config.toml
dataset = "acted Russian speech (Dusha)"
arch = "vit"
dropout = 0.05
loss = "cross_entropy"
learning_rate = 0.0018
eps = 1e-08
weight_decay = 0.1
Rows from block 3, named by matrix and row number. Rows with one number belong to one neuron. Each number is 500 + 50 x the weight over its row's rms, rounded and kept within 0 to 999. All counts start at 0. Numbers have three digits each. After the name is the row's rms in percent of the matrix's.
# gate: MLP gate (model.blocks.3.mlp.gate.weight, 512x256), inputs 215-255
# fc1: MLP up (model.blocks.3.mlp.fc1.weight, 512x256), inputs 215-255
# fc2: MLP down (model.blocks.3.mlp.fc2.weight, 256x512, transposed), outputs 215-255
gate.115 106:484517465557447511562468444515594538521443507434492464462454532453516458520539454473544541500396518510466460453507484503558
fc1.115 109:464452550437502519514430523508498491555550468502478538486559490487391507391468556526558480476496469485515461514506547521420
fc2.115 103:469484465573393482490487508552574532498466473455512509553635547498544529472522464501543539559547542536548371463460504574519
gate.116 088:503451540486490439544497462444553488497554483502567502512524384455530428455522485558555577496495526548538473497558452470469
fc1.116 097:525475535487515513570476549443436527494504462548504591494516562558445504545556492518487320567472469457516525525571524539466
fc2.116 100:430394396502423490441484573604516479461577502518517417491486477555413482477469452452492411527485518587434515551526548565506
gate.117 091:678521580481501584423536450446498523482513561530457471458481411574462438493513451543471491497562506440573486451520506473541
fc1.117 093:476451486502466520439562529414405453519606548450583496496503444523576457468484500464527507506562400458490481522439519502413
fc2.117 093:460425553517451491508474461504485486517531520519449428446498485542552455530520418511479490472495496550540474499461460454493
gate.118 097:537483506519457527465555492496520489497528525648454549507579531523538545431500497385475537550415432523481548525484447512449
fc1.118 104:531468403478577512510476506505563492446582499489451529532494481400580512492480457425484529499540529508479556571441465509458
fc2.118 103:464491458419435468450518442423523481498537508537439501520431532492466535354437506458505415563488529466502617459569450435468
gate.119 101:466516457505458510553510441464594448538462483425479533527590471518503479482417452462544551505574467499381494596497415484435
fc1.119 103:479465441459534465475482668471505502417498494532532453427466504379493514489424494527515554434505503502513511525456376454489
fc2.119 096:560548484491482466519519501499520516500528491496390490509561491506543527540545487533511500563619461427487593514386506464531
gate.120 091:528449408584518449562453434562505500547546436439464375429331539446533456467448490474527555489550494454546446508413441517487
fc1.120 093:482441511473467489473581417509467391512463540472541472549507541508537506526498514527601488401548625475420550485545388455618
fc2.120 095:516590445495541447443490552529457447490498527461513470481534490501498415610488478507492481450515501503557431470590533467456
gate.121 099:547500542570543525536369513554481572521485533459481501583468522472526485496464506455487460569502447547546412539561435569458
fc1.121 111:436507546516496543630509496501458397543413456556487482500454395481532442455495393552515513524462511494545525427521558488410
fc2.121 103:462388451476465612484487516529554481547477583460476541434367544415513417529509438589557444634456573484509477503608500476487
gate.122 087:447460541496490535481546554530506411408524573538527483520485466568497545544515512436418504502450565461417526506514450572448
fc1.122 089:521489557580452496460504485574538471536520456521532410530506468514440515485503563497504436442515451496381384482422529506518
fc2.122 094:406486518442533586452568489449552547450444455476508476580545603424526474570481567457597468474512538544633432504539483538568
gate.123 122:427476521557488506538461517533396431517368457475499457543503483522466468525433565479403502606438578444488544554505636543506
fc1.123 107:607475477502529478465490493516422470569534463466494428494490469511524510522492541561454449451545512569505496511519519509558
fc2.123 113:454485463474542476556493485425510515543454466501503516496484536463594484543498557421536451438513586499479491503506457456492
gate.124 113:517419468413546559450498592555458469520489486528404564395525501562523465521517536493514542591474541496553422422472512507448
fc1.124 111:466433561491535511506485476459530437563460464539459533424475595480453564476518520560429463499524491477473441462473555545517
fc2.124 114:490428510508432570438458437455484422536438491509494378575605553513536478501547433477531552401533440551586499593562492514471
gate.125 097:480541473504539539458565481581559543586482513483435571453493515625482554501462580578490481612552498467504495613477533414471
fc1.125 103:577473540455541476501425461531569573515461546394483474439546482558522488551517565565469443581477603440482514532528514557524
fc2.125 104:444478569495517502455501514435502554525458509473547481551502488453484449433612461542537618490600546459526443560496494586506
gate.126 116:600513508504428573491419531507513535510478509501402506479548376489490520500639466459425440468551581569475529527486533502462
fc1.126 114:495581458560469531502485477489535547490483559472476481474489437448472566504541506410510405522516484536510449518437448494460
fc2.126 112:525576506493430521455457430438434407554452456506509541541489520487504449463437505548556476486548628547501449532418432516539
gate.127 099:486486570481478435529456525472461588461521471499457505546483430584503549642518550378519536486441508559541558501517489506563
fc1.127 093:441562511388467532487527497517546450520415459499501502477543614386465374518415429561526485525516524503501497472452494489509
fc2.127 105:563558544592589509565616475503507512510560461503399487552532541502494530468472505556436527468601465439559550448486546570552
gate.128 117:461566526521521441603523563624535473556475517470502473454464423433494491515534487598490604611533480443484551480483516511556
fc1.128 117:438402584611493524433569444492443504416477540431549439514470513592488532513382436503476465460634468491481508432454520462449
fc2.128 108:582476516503513505440487507558570547438481466520626558493466432534586514483524485539567460465547505535566558482492496441541
gate.129 097:550463554626487446507521431516502567502454497442544549440511494414466492459503450447534459431592485494490527551439359511512
fc1.129 090:523535502402529458501525600519486488409521537484446405518595477542467527505484529477466511579471461513435484431638589552471
fc2.129 096:470513528445413467554460485437486518507542456471544424556479472540503521514422547429553469432592475475526582445535564486489
gate.130 105:478459448494480514548541546496574477508507490468566480418557452499444541540454467490445429520495404455544468466563396565478
fc1.130 110:485447476457529447459537452587453539514459518435512519434471420538479524522456588523553530585497509516586638507569407485505
fc2.130 103:473531536462561557519428572574431500508480532522534471493415563486496534432495597497414456527494417512592552422547501497442
gate.131 134:508496554468412599506420517552438551504473562460551544546496536575557510515505511486510569486539538532502446554528526623496
fc1.131 133:521392557499487618586456515551500472441404547470529460478479471520549537449528428570481520542497475444481514483572509423462
fc2.131 111:581504484405523527540517400339495506474569636473592522452428531481512459463468455461440478549441524498473552460370435444530
gate.132 099:509418536464455568499471395458510520508520474529391453592478600502428467452513581403496452489463521494431483576512517583432
fc1.132 105:489483444487514468516460518501383428494504394530587459567571530555507559532558440485485464480512501520515585550500515364530
fc2.132 101:533503423454537423514508507463502419553506460451498439482502479496384493494496478518468485522466563504440553532455599485553
gate.133 105:482513420443477552421566509508496460581496372477479535483513593452508471436501496474556507519505598450606483493512476478450
fc1.133 103:513443451489533583579539479444502532495519494452565506470426439513341568514519473437535521536492508401429454508565452522504
fc2.133 099:475581481490543441491495446487543538504531541519492472398565451496465478547541510460522539555509572494518553562478558423516
gate.134 089:533538527575545563483457499469458427479480544545542492489553460436524453474496544464451521484521464644537478519523445468493
fc1.134 087:489544513496434476587514458432595508565494440550361453482602457412479483562520418427527520513563479488499510485537491448570
fc2.134 093:537423409602527551552458468528532525494521473504573447440486570463504378477368515519544543634426557518463520477528472475564
gate.135 106:473477483516503592536516476485414509482398466465623483533500414631552508458465493458448537526518422496535468430463538490395
fc1.135 100:545558549470457425518466633481618550550558571517451487430376538454531483563494478503448443498510551440534549554616467514493
fc2.135 110:441430536446391511497436543510434372467605554486520521533438445464513500523485446540468536479413472461467488452449553411656
gate.136 119:474594469474516446441446562560463496507497427522428427458529470440402579468495562539510583568517469536435579501477508494430
fc1.136 111:551540517505470536525574585491415528527466474465525508489474565493524502438443576541525471409506529474406510452488531459441
fc2.136 107:531535527566491512449453508442573485558544458464558534470587509517493521406419439520518586528446502493534397512493540549505
gate.137 094:483619478567439464462543571522508471578527492472421443424523557565527516449584451464520445525461543523462460542549441479431
fc1.137 085:475574522474434544491562451509525542504544474350456490519639556508547459475520552419487488465504429436533514420536486517447
fc2.137 088:527524545539478430526480422513454493592421604534487569444501439517514479484460496533485587558546474553444509434506489515431
gate.138 113:409540529415434491527597454598488604348511512602472424498522429520511468502535502536556586484470510473474555478435470471411
fc1.138 108:491523459478478494492559500493566494502523536519557454594507493464530444496442477487504582493498527553490613553492475438462
fc2.138 102:498550520426537548505469476462615509493529505547536438570495402473450513464519455576463495455524428519506493496464494490511
gate.139 116:403498659532464445440572500483518474522534480566551503497461459515453442418547557417498459593469415441436494539520481498444
fc1.139 115:495540502555503527376389562514484461423503465476517531535488430462440536555550492546498503422510529471464560468428414611509
fc2.139 112:521509569474514514489462489464475500388414488542405548554444580397477465460427538450488461479444448454447482409503479520517
gate.140 105:537514472497502619495600626490411452488464471412510513524453569456521485495459389482473545541520466494561428506548468536483
fc1.140 101:556450514556483479494474520513504534437407489482522503570479570518566475537506496472456603535478419519450447485535449495613
fc2.140 106:580453525547532583499445522487483514546486542465541491525417407437490565472528470521439414505449557505410464484509488524522
gate.141 099:496490456496487469633532442526515593521493573500482535568446474489437553410413453476479487548555525493517493411507537479517
fc1.141 100:489536531458582444485436543462571507480575439470538366427520486511444501573594474489442477388433557515515486516524447566520
fc2.141 108:557520513546458555615564545550586494484495470505609497498568441436515496445479621519523588508518454465494522436551573525517
gate.142 099:497410467417458562510499505486517489442528567585500497561462440483573548460531535457469489546581424468460511472499503522521
fc1.142 104:432504506516457451511556571450472448408510493450479483414498362422433539423504474527603449543401610443518539482480565423535
fc2.142 101:564440531541484519547580569591472487491443527526461538431462525548554493602552544588566555659507481528561566523512463487488
gate.143 106:496480512512522515505570490492499493448539446487518365507528441485448545507540493493566534533443461476548458459549511469485
fc1.143 103:520495401493456435476462459511398507606428593478472580496513553517556494528445491493474506549559446598592514560474475454552
fc2.143 104:452485486463537511551465517416559547528475459465493530392627534526557553474451508488421491442414406457540564510504485520500
gate.144 081:477512502521437518509453481401519446414486535522475470416502412594547564590539460504546518558512434560436470524488481467535
fc1.144 085:444515489558498495501470543560482497464502511490478560458491464519496615535544519589617521477511473441583492599534480454464
fc2.144 092:372503537545485456520497502492578564464638457491522537395502437519503549565566506519514467591488475599446495579501394425579
gate.145 095:567411478626408512460540488486481540536482490503526508493429428504565507453507441527520568449496464479451544523480450424531
fc1.145 090:483559456512412424504471458474507499481529484548507508575468536503466420556542566526486491556579462530404424479464477414607
fc2.145 094:515524526468495535475492516475474592460539528469515554529420416481493542438531532463535552508519430578502564599477489545503
gate.146 093:508438430492438589505596449494491459504498471562472546567571497483493488483481573489510527444454506475533522400497595539452
fc1.146 101:508465576571499454440422536508507543513483532533474487473577505469446511563398501433471428643481495510514544545481427542595
fc2.146 099:514459639497547446498484440538539434554376491457538496570430447516522481458517473513431542441491521478463588520486444519434
gate.147 105:482500506536470523490532409426451515533495388506481461554460497432525471506445632451498618485434539450510425477568563507432
fc1.147 101:449451433510524445481573454504495554422502500515491529557490437484539512512466541461542508514497580492539469533615516536488
fc2.147 101:439497505504511436463489463555509497428444532491405468501526500464485501547542518510467437599488484473551438436503434504505
gate.148 091:563493521385510488480517474553494576566459558441480437450459492461495561591487472484461542508489499489427487537645538501462
fc1.148 095:540540505585496534505468522432449465571581466538510395605544516530457513468474508484566445493594566544532468476553499531555
fc2.148 093:526518435494568463459538486469491448450519498427478430493471475572465476540481554577493466552433407507548533582509561493408
gate.149 096:530486523520530476420512454629561615403462414474492470558450598529383441512435382461464589515473458498500446560510468520504
fc1.149 105:509482541395495491477584488381473478551505589479427474484525589464520529512552528486498526479580402452598445487506472528612
fc2.149 097:509451429574531509572569527476504478495462514504484569485591548462566566518559587501559524531536566434547435528516422410405
gate.150 091:514505510466473472505456438606635479482446473543607484549447549491449487480427535417473466529485557570408574536530492522429
fc1.150 094:512426491445457424473513458548518493516453506444539528464549514530480425543397554534587511539523534467456538398490450466521
fc2.150 092:509469534536501442601444554459507520489501537451551476547523509489530506478386612461464470546479492550467479435467487461490
gate.151 108:516474497513440495569484457568589526560429496494544508387528551486527562500474567600509457420457507496466560498566501569475
fc1.151 113:498510529439537407480515412449566515613530548436480577498517484540446540538540517563477458540458503490500448526419537496435
fc2.151 110:416587428465414547476451513540505518412456525515508494522467517540532458479551482527435467460547581451405601374481431492499
gate.152 109:521454469524489474528562465491433486525497560548523475443501482531527499537542440436499402522457490497431536472504501594555
fc1.152 103:580371470460466455457532475487501448515467483493574431510491592538528460499381479443483511484555526476564443540546469472488
fc2.152 106:466528574517475438564458568507634503499566564372569588548432466449546582578442492418484492522464498456533421528471407492520
gate.153 089:504546387528512484447632417454430577495504499410503536506474476499552566543443487460528475554562487558525432510473487457467
fc1.153 093:427481528590573484503520530522543509510536509495478504472552521584442461534490417418548469511524425537519479478515529556550
fc2.153 097:504513449494550456517626595482501501511403475600540520431458505518530427518504528468610455479462451479526506505383491436600
gate.154 090:493411585515505504465530531509434544467367504468582445501551527517539474529446549534506405473500520537492549553471625483462
fc1.154 088:479583398470501461508525461502598443495619455543479520486534498462345529493435463533490504574505552400580486530455394459557
fc2.154 095:555542422408526462481466475445430541498547478510558565560502570462528514493507481549542521548494507536460445495471523539384
gate.155 116:417537517493530477528474473523508544580440529462531476477544623543459524523531471493470456476492443522404498560500538483542
fc1.155 110:466450521595457586474546520577444450543505559514425527416621470456487584457502438566459501405541448462485392532450498509505
fc2.155 109:521433592438498554568639483443522590528360456551465565506460499555549507509532570497490508526418546550489480408491493480560
gate.156 094:547479526510427489573479431485570530592445416536554564502379503508562565472466427443449493476556501527501544540465472525533
fc1.156 102:565527463587513438548425380525406450506505510495378413511495520432595484513535464596451516529485522439485524548490481476464
fc2.156 104:439513401527491546486498512513498513540438525520487512486441446519498446480392560503435541469561499485528449460445557433507
gate.157 096:509505569412465498548501524410467551580583367538503545577537466489410510539609574451517460569395496457515463542554518517620
fc1.157 095:516567549547504495556508454576518531518460546465467547466432482548469483538431421512493508439455500453517600472540493542560
fc2.157 095:481406423556573579480516627528378537543419504548524537561526521521460488554512542501500413440605530495481527553468426607502
gate.158 101:556435526433620438473499503477488499486525507487496530450490395550533493407586528501475550471533437537576438562487501616511
fc1.158 100:506525409392371601427501481469533503552445399525510461486497545496475432631487435474463467514482440536411502564566522454430
fc2.158 106:455572514568436489489484492506531527446440502416536464492425477486468474493461519437525504488457522457467523553503449552538
gate.159 091:374575455490413564521476501496453466419574462463567490429503497519403611637541464508500523446488603437564530461500507499510
fc1.159 089:423462496482490580528479491528535493486507453484518586546452565479549518486463512523434503537552409583489451497503569430426
fc2.159 094:556464512446552511477529587540458436558429566540531481503520401582532457465567583560486507507606601527549501455475569544600