config.toml
n_mels = 64
targets = ["emotion"]
mlp_ratio = 2
fused_qkv = false
loss = "cross_entropy"
residual_init = "none"
ema_decay = 0.99
steps = 7600
Rows from block 7 of a small sound classifier, named by matrix and row number. Rows with one number belong to one neuron. Each number is 128 + 32 x the weight over its row's rms, rounded and kept within 0 to 255. All counts start at 0.
After each neuron's rows are labels from the 100 clips, of 14848, where the neuron reaches its largest size: "strongest on" is what is common among them; "loudest" is the band of the loudest frequency at the time of the peak. Only what is clearly more common there than usual is listed. The data: acted Russian speech (Dusha). In brackets: how many of the 100, against the usual share in percent.
# gate: MLP gate (model.blocks.7.mlp.gate.weight, 512x256), inputs 128-255
# fc1: MLP up (model.blocks.7.mlp.fc1.weight, 512x256), inputs 128-255
# fc2: MLP down (model.blocks.7.mlp.fc2.weight, 256x512, transposed), outputs 128-255

gate.21 [102  86 202 149 132  88 185  93 113  92 180 165  70 129 138  77  68 145 133  98  90  82 145 121  89 126  96 172 113 150 133 155 111 104 173  71 140 189 170  37  83 142 118 120 129 137 115 200 142 183 166 133 143 156  86 166 151 163  57 154 116 125 100  49 117 145 201  87 123 144 136 120  68 149  64  99 171 142  66 136 104 129 133 163 132  59 182 130 127  78 193 148 114 168 131 168 134 134  77 100 131 109 118 149 169 116  76 119 124 122  94 146 125 112 116 135 148 146 103 162 113 118 156 103  99 128 116 145]
fc1.21 [130 163  88  67  64 124 131 130  75 105 167  91 164 118 123 118  94  93 103  98 167 190 146  90 143  88  99  92 118 186  97 168 111 192 133  99 129 108 141 203 122 154 164 193 123 106 171  82 105 152 119 143 128 147 149  91 124 111 179 120 139  80 127 147  63 162 176 113 159 129  75  67 138  83 135 151 146 179  80  76 148 118 127  92 147  97  81  79 167 126  96 121 114 155  86 118 151 100 172  74 157 107 168  82  93  63  82 121 152  72  74 108 122 183 135  99 136 120 134 124 138 108 122 100 135 119 116 140]
fc2.21 [122 104 118  65 152 145  26 119 130 113 109 138  89 126 154 145 105 111 176 129  89 104  99 115  93  74 129  95 133 144 135  99 131 138 144 119 134 109 182 160 166  72 139 108 146 106 181 119 109  91 123 151 131 136 101 110 137 124 193 141 174 156 109 143  66  69 136  53 148 131 109 119 125 144 108  65 116  91 121 137 163 132 166 150 129 154 167 151  88 109 163 130  78 165 158  66 101 144  59 137 141 152 158 135 120 134 130 144 177 164 119 134 106 135 157 138  81 113 134 124 109 202 142 124 121  88  93  55]
strongest on: emotion: positive (46 vs 18.4)
loudest: 4000 to 8000 Hz (31 vs 7.4)

gate.186 [130  95 125 142 182 153 135 152 166 178 135 166 118 143 175 128 153 121  62 103 117 179  58 122 121 139  89 127 124 183 125 157  60 142 127 111 123 146 106  89 189 148 107  69 196 129 108  91 107 150 156 107 116 127  97 106 102 140 104 168 102  82 172 122 137 146 141 120 158  83  55 121 125 144 105 131 106 132 133 138 151 142  96  99 129  66 158 118 132 158 112 110 130 141 154  92 133 100 107 103 159  84 123 100 155  99 147 133 112  84 122 103 164 189 114 122 100  60 135 167  99 148 122 129 105  74 166 132]
fc1.186 [132 174  52 139 111 141 119 140 162 121 177 112 122  90  84  80  91 159  85 149 206 185  65 107 110 118 120  94 177 107 162 185  94 107 181  93 119  97 135  83 137 106 121 102  90  84 120  55 126 186 119 116 162  94  94 124 129 162 166  85 191 165 178  68 162 128 162  29  65 136 104  99 146 118 119 159 136 185 133  98 128 185 111 145 139 114 144 171 143 171 184 120 174 110 144 117 106 103 108 159  81 100 152 171 128 120 191 120 130 113 160 116  87 182  92 139 140  64 177 138 112 127 176 103 136 110 143  73]
fc2.186 [100 182 120 111 115 115 110 174 138 122 190 191 127 116 117 120 115 128 140 127 149 116 100 123 162 174 185 173  96 170 163 121 140 181 126 130  91 160 182 127 105 158 147 140 104 148 157  82 114  83 182 151 158 120 125 127 150 135 145 139 185 133 140 133 152  55 149 126  90 128 130 167 109 103  99 206 118 110 105 215 138 106 133  69 144 210 147  79  91 117 162 129 153 152 101  88 123 132 142 128 140  78 116  84 135  91 138 188 110 155 170 183 152 113 133 128  87 179 119 142 130 153 105 113 182 106 149 105]
strongest on: emotion: positive (42 vs 18.4)
loudest: 250 to 500 Hz (57 vs 20.6); 500 to 1000 Hz (25 vs 9)

gate.407 [119 130 170  97 145  76 167 113  91  78 170 172 121 126 154 116 150 125 163 144 133 139 122 186 134 159 168 141  88 167 122  87 152 137 106 159 144  95  84 104 100 170 148 155  80 122  87  81  75 121 144 104 165 184  97 115 125 108  87 143 139 149 151 175  91 107  92 171 127 131 143 114 118 130 118 103 146 105 143  90 164  31 186 112  70 149 144 110 124 122 151  96 101 130 173 174 123 125 113 163 112  97 175 200 102 132 104 150 154 136  83 112 124 142 172 153 108 134 104  68  69 130 128  68 163 145 161 196]
fc1.407 [155 119 126  59 199 112 194 200 130 165 101 153 110 135  79 106 146 137 161 144 137 143 114 161  86 105 180 112  91 139 147 128 191 197 136 140 176  98 144 148 140 185 166 129 153 167 119 127  98 114 109 167 162 136 112  58 110 118 109 203 179 119 162  88 174 109  84 104  97 112 110 148  42 125 133 102 136 119  63 111 112  72 170 141 117 108 182 119 116 142 116  96 116 135 113 121 148 100 108 129 172 122 128  94 143 137 126 134 191 118 127 131 165 164 184  80  75 158 116 112  67 123 125  72 156 192 150 177]
fc2.407 [111 103 121 141 159 130 164 120 115 165 154 139 153  82 108 100 172 128 146 172 161 101 132 107 144  62 120 155  80  70 135  95  78 180  78 177  73 151 156  68 157 131 146  98 116 178  90 224 159 117 112 124 132 124 178 165 121 121  49 153 124 145 136 120 128 155  93 161  97 119 132 154 151 110 108 104 139 109 100 118 149 160 142 128 112 124  99 127  89  94 121 173  84 157 140 121  99 140 102 146 183  75 103 101 119 188 151  93 113 141 172 117 149 110 115 125 129 188 162  99  98 173 174 103 115 180  55 188]
strongest on: emotion: sad (61 vs 26.9)
loudest: 4000 to 8000 Hz (28 vs 7.4)

gate.9 [134 112 158 109 130 110 167 167 112 136 120 103  76 129 146 171 141 165 108 152 153 130  99 133 155 147 157 120 130 130  96 154 119 140  63 102 143 153 152 113 141  94 161 121 177 109 123 117  66 112 158  67 145 143  95 171 148 128 145 149 126 127 158 135 186 129  85 101 130  87 111  80 124  54 169  75 128 183 125 130 104 151 104 185 149 155 109 138 151 140 149 156 110  99 162 132 133 101 142 112 106 122 106  69 131 173 107 142  83  79 145 177 142  97  92 120 218 176  81 108  43 105 144 178 203 101 113 120]
fc1.9 [197  96  80 116 107 115 136 146  74  96 110 215 107 122  96 159 127 101  74 111  90 138 167  84 112 122  50 102  67 135 134 143 148 143 134  54  73 150  52 156 137  99  79 126  77 122 160 182 166 144  91 212 129 127 117 154 127 108 108 136 189 160 130 185 138 135 117 195 117 136  96 141  96  84 101  44 142 122  87  99 161 142  86 114 117 112 108 147  79 158 114 137 152 111 101 139 132 116 129 173 188 161 100 145 129 107 134 148 113  99 126 146 118 140  71 167 136 131 119 139 153 113  93 103 169 130 163 113]
fc2.9 [ 94 131 141 163 111  93 144 121 127 132  95 154 119 155  92  69 140 111 122 160 163 157  81 110 134 163 166 158  75  55 120  77 162 174 130 139 229 148 150 134 141 186 139 129 148 137 119 104 148 115 151 102  82 159 149 138  75 165  95 109 115 143 149 104 107  87 123 108 134  95  88 146  93 105 158 138 110 136  67 157 179 160 114 133 151 103  70 159 116 104 219  67  94 126 118  86 137 134 201 144 119 110 143 126  94  88 105 143 116 126 156 153 140 164 136 130 115 129 166 175 112 172 123 157 168 141 107  90]
strongest on: emotion: sad (64 vs 26.9)
loudest: 4000 to 8000 Hz (25 vs 7.4)

gate.235 [115  64 119 104 137 129  49 179 134  74   8 116  89 122 149 102 127 167 128 168  84 114 151 100 136  96 128 135 206  91 137 115 109 104 146  89 156  96 142  67  79 158  92 136 146 128 128 169 137 134  87 175  71 118 133 185 155 124 123  87 130  86 165 148 155  73 174 128 120 117 190 113 137  93 156  86 144 151 140 107 158 122  98 138 114 157 118 185 141  60 123 141 141 139 154 130  96 179  76 133 162 101 116  88 126 125  98 140 147 111 130 112 121 108 155 181  91 138  90  96 162 140 107 120 117 179 136 133]
fc1.235 [145 178 103 142 128 160 153  92 183 107 190  97 201 125  58 143 117  96 105 103 151 114 128 155 112 107 181  98 101 125 150 170 167 179 167 152 119 144 127 156  96  94 150 168 122 140 108 110 154 124  92  31 194 115 122 131  34 166 179 102 115 145  88 127 172 178 159 140 100 121 161 153  83 110  80 130 108 134 114 190 103 196 133  99 112 160 136  50 160 145 136 145 150 117 103  67 193 141 118 105 130  91 158 110 147  88 172 110 157 111 114 194 131 123 140 121  72  90 157 114 118 127 110  90 115 148 172 111]
fc2.235 [155 133 125 172 140 171 145 170 130  47 154  65 142 142 169 139 130  91 100 140  76 105 109 117 145 103 117 131 111 151  92  93 105 174 144 110 108 135 169 153 176 107 106  98 118 133 159 107 130 129 134  99 149 131 145  96 111  82  98 132  98  80 124 143  80 147  92 116 181 123  88 134 108 140  90 116 119 162 157 128 121 122 154 150 128 156  98 176 163 171 155 105 110 103 160 134 187 155 107 117  79 105 154 106 128 119  84 105 109 107  75  69 151 155 103 138  90 117  91 134  82 186  99 127 133 144 125 122]
strongest on: emotion: positive (49 vs 18.4)
loudest: 500 to 1000 Hz (33 vs 9)

gate.190 [ 91 141 144  95 128 140 127  91 145 121 163 112 129 115 150 113  73 132 168 183 139 106 171 187 123 114 155 114  64 141 189 126 106 163 100 127 153 146 166  63 127 168  90  92 110 145 167 141 114 136  37 112 147  88  85 208  96 193 126  92 141  93  94 175 105 173 162 101 120 119 134 175 110 108  40  75 139 148 145 132 106  99 138 121  98 142 142 119 218 122 176 184 110 164 130 142 101  94 155 144 150 120 108 107 135 159 144 174 109 180 171  89 125 146 112 151  77 133  93 137 153 100 169 122  94  57 151 130]
fc1.190 [110  94 112  90  70 130 166  92 180 123 216 133  87 119 156  99 120 129 118  98 124 130 180 128 137 122  90 161 107 153 106 179  77 137 148 144 167 162 105 105 113  94 171 170  68 135 110 144 106 117 151  87 168 100 107 161 109  99 152 152 124 163 130  84 134 181  66 168 154 130  99 113  81 158 130 139 148 111  98  95 154 122 122 115 171 111 114  98 124 206 151 111 101  45 118 112 138 165  66 107 174 174  77 140  85 149 104 139 148  58 119 148 145 107 139 175 125 115 110 138 119 119 120 107 135  91 146 180]
fc2.190 [ 96  76 154 113 110  85 165 124 106 114 104  86 133  84 116 102 162  95 174 148 135 177 112 158 118 170  73 115 109 102 120 102 136 175 123 135 141 161 137  61  75 132 131  81 185 163 129  79 125  84 167  70 149 142 145  96 133  69 108 114 142 171  92 104  99 115 121 100 153 191 105 125 155 148 111 178 118  75 170 126  51 151 141 137  73 134 139  85 140  90 160 126 159 143 166 147 107 150 164 168 131 160 123  91 111 134 138  97 154  73  95 180 100 121 128  98 129 151 102  75 117 215 122  86 133 133 130 173]
strongest on: emotion: sad (68 vs 26.9)
loudest: 500 to 1000 Hz (26 vs 9)

gate.193 [111 132 132 102 201 110 150 124  88 149  58 167 180 174 118  89 130 130 135 113 142 142 140 115  79 138 118  95 125 177  75 154 182 131 104 132 154 124 109  72  82  66 161  99 123 134 137  70  74  88 153 142 145 119 163 118 122 141  82 115 182 116  55  69 119 162 112 173 207 117 116 163 155 188 110 122 111 115 138  75 138 128 135 135  68 133 116 174 177 158  74 126 196 151 120 150 111 108  63 140 145  92 123 160 167  88 170 134 179  97 132 130 101 203  88 126 117 180 101 149 108 194  80 121 123 106 139 101]
fc1.193 [126 144 105 157  69 169 140 164 158 117 169 100  73 123 142 153 167 129 154 186  82 110 118  96 212 100 167 118 113 116 130 128  95 113 164 141  93 132 139 148 126 168  86 140  77 135 123 155 196 136 164 156 158 129  41 127 168 155  87 150 136 118 179 124 168 128 128 116 127 133 138 113 128 132 126 125  85 151  99 107 106 118 149  98 157 119 111 188  39  89 186 131  71  86 144 136 146 135 121 108  93 136 136  81  68 143 138 116 111 112 133 114 145 111 229 149 167 176 136  88 139  87 155  89 111 102 156 208]
fc2.193 [117 148 154 125 152  93 115 108 102 108  78 176 110 144 151 157 143 111 183 110  76 135  94 132 135 118 163  83  96 142  73 181 115 159 109 137 148 156  97 151 121 132 153  96 125 120 106 158 100  91  69 111 131 182 114 116 116 120 116 175 121 135 159 130 161 152 117  73 137 138  87 169 170 101  51 116  88  50 155  90 108  81 145 149 101 123 147  97 153  96 126 112 124 192  96 197 158 171 133  85  60 120 188  80 147 144 149 193 140 180 129 168 171 205 136 123  85 114 115 147 105  93  86  89 111 151 135 143]
strongest on: emotion: sad (61 vs 26.9)
loudest: 4000 to 8000 Hz (31 vs 7.4)

gate.396 [104 129 131 161 148  69 134 141 100  64 131 120 107 111 197 109 181 184 117 142 102 115 139 126 166 141 129 128 131 111 174 155 173  96 120 154 156  99  62 185 180 131 184 154  71 114 149 152 102 168 110  74  70 128 136 138 153 121 120 151 111 131 105 159 145 101 117 153 178 115 121 146 172  75 140 193 125  76 126 149 103 138  59 156 151 151 120  88 193 157 127 142 126  76 133 119 106 148 131 148 127 154 120 145 206 116 215  91 114  92  52 138 140 134  77 142 150  96 149  82 148  91  94 161 131 121 126 124]
fc1.396 [175 134 137 111 118 135 118 108 135 126 125 115 142 164  87 157 144 116  89 108 123 159 104 144 174 104  94 182 164 128 185  77 133 128 101 118 145 140 116 158 132  97 140 141 147 107 185 124 109 173 153 111 132 111 116 110 132  85 103 173 129 134 128 124 172 134 133 153 110 105 177 102 137 171 120 125  83 141  87  68 129 158 115 137 115 137 116 128 119 123  59 109 140 166 146 117 129  99 181  99 171 142  95 143  55 169  82 199 103 128 153  92 150 142 139 135 164 100  90 182 178  84 122 109 184 130 113 139]
fc2.396 [118 131 131 144 123  93 143 165 111 159 155 132 101  97 140 151  76 132 125 134 111 114 120 213 143 143 124 159  85 145 125 141 135 179 103  43 128 152 152  89  96 177  89 129 104 170 125 113 126 178 125  97 158 134 193 189 186 151 147 127  81 102 139 139  84 114 136 127 108 112 167 163 122  98  82  87 196 134 100  93 146 138 122 106 142  89 167 158 131 167  69  73 104 127 146  49 109 148 150 152 186  97 118  86 167 134 132 167 149 180  79 171 137 102  89 125 116 110 122 151  81  73 131 132 162 114  90 143]
strongest on: emotion: sad (61 vs 26.9)
loudest: 250 to 500 Hz (66 vs 20.6)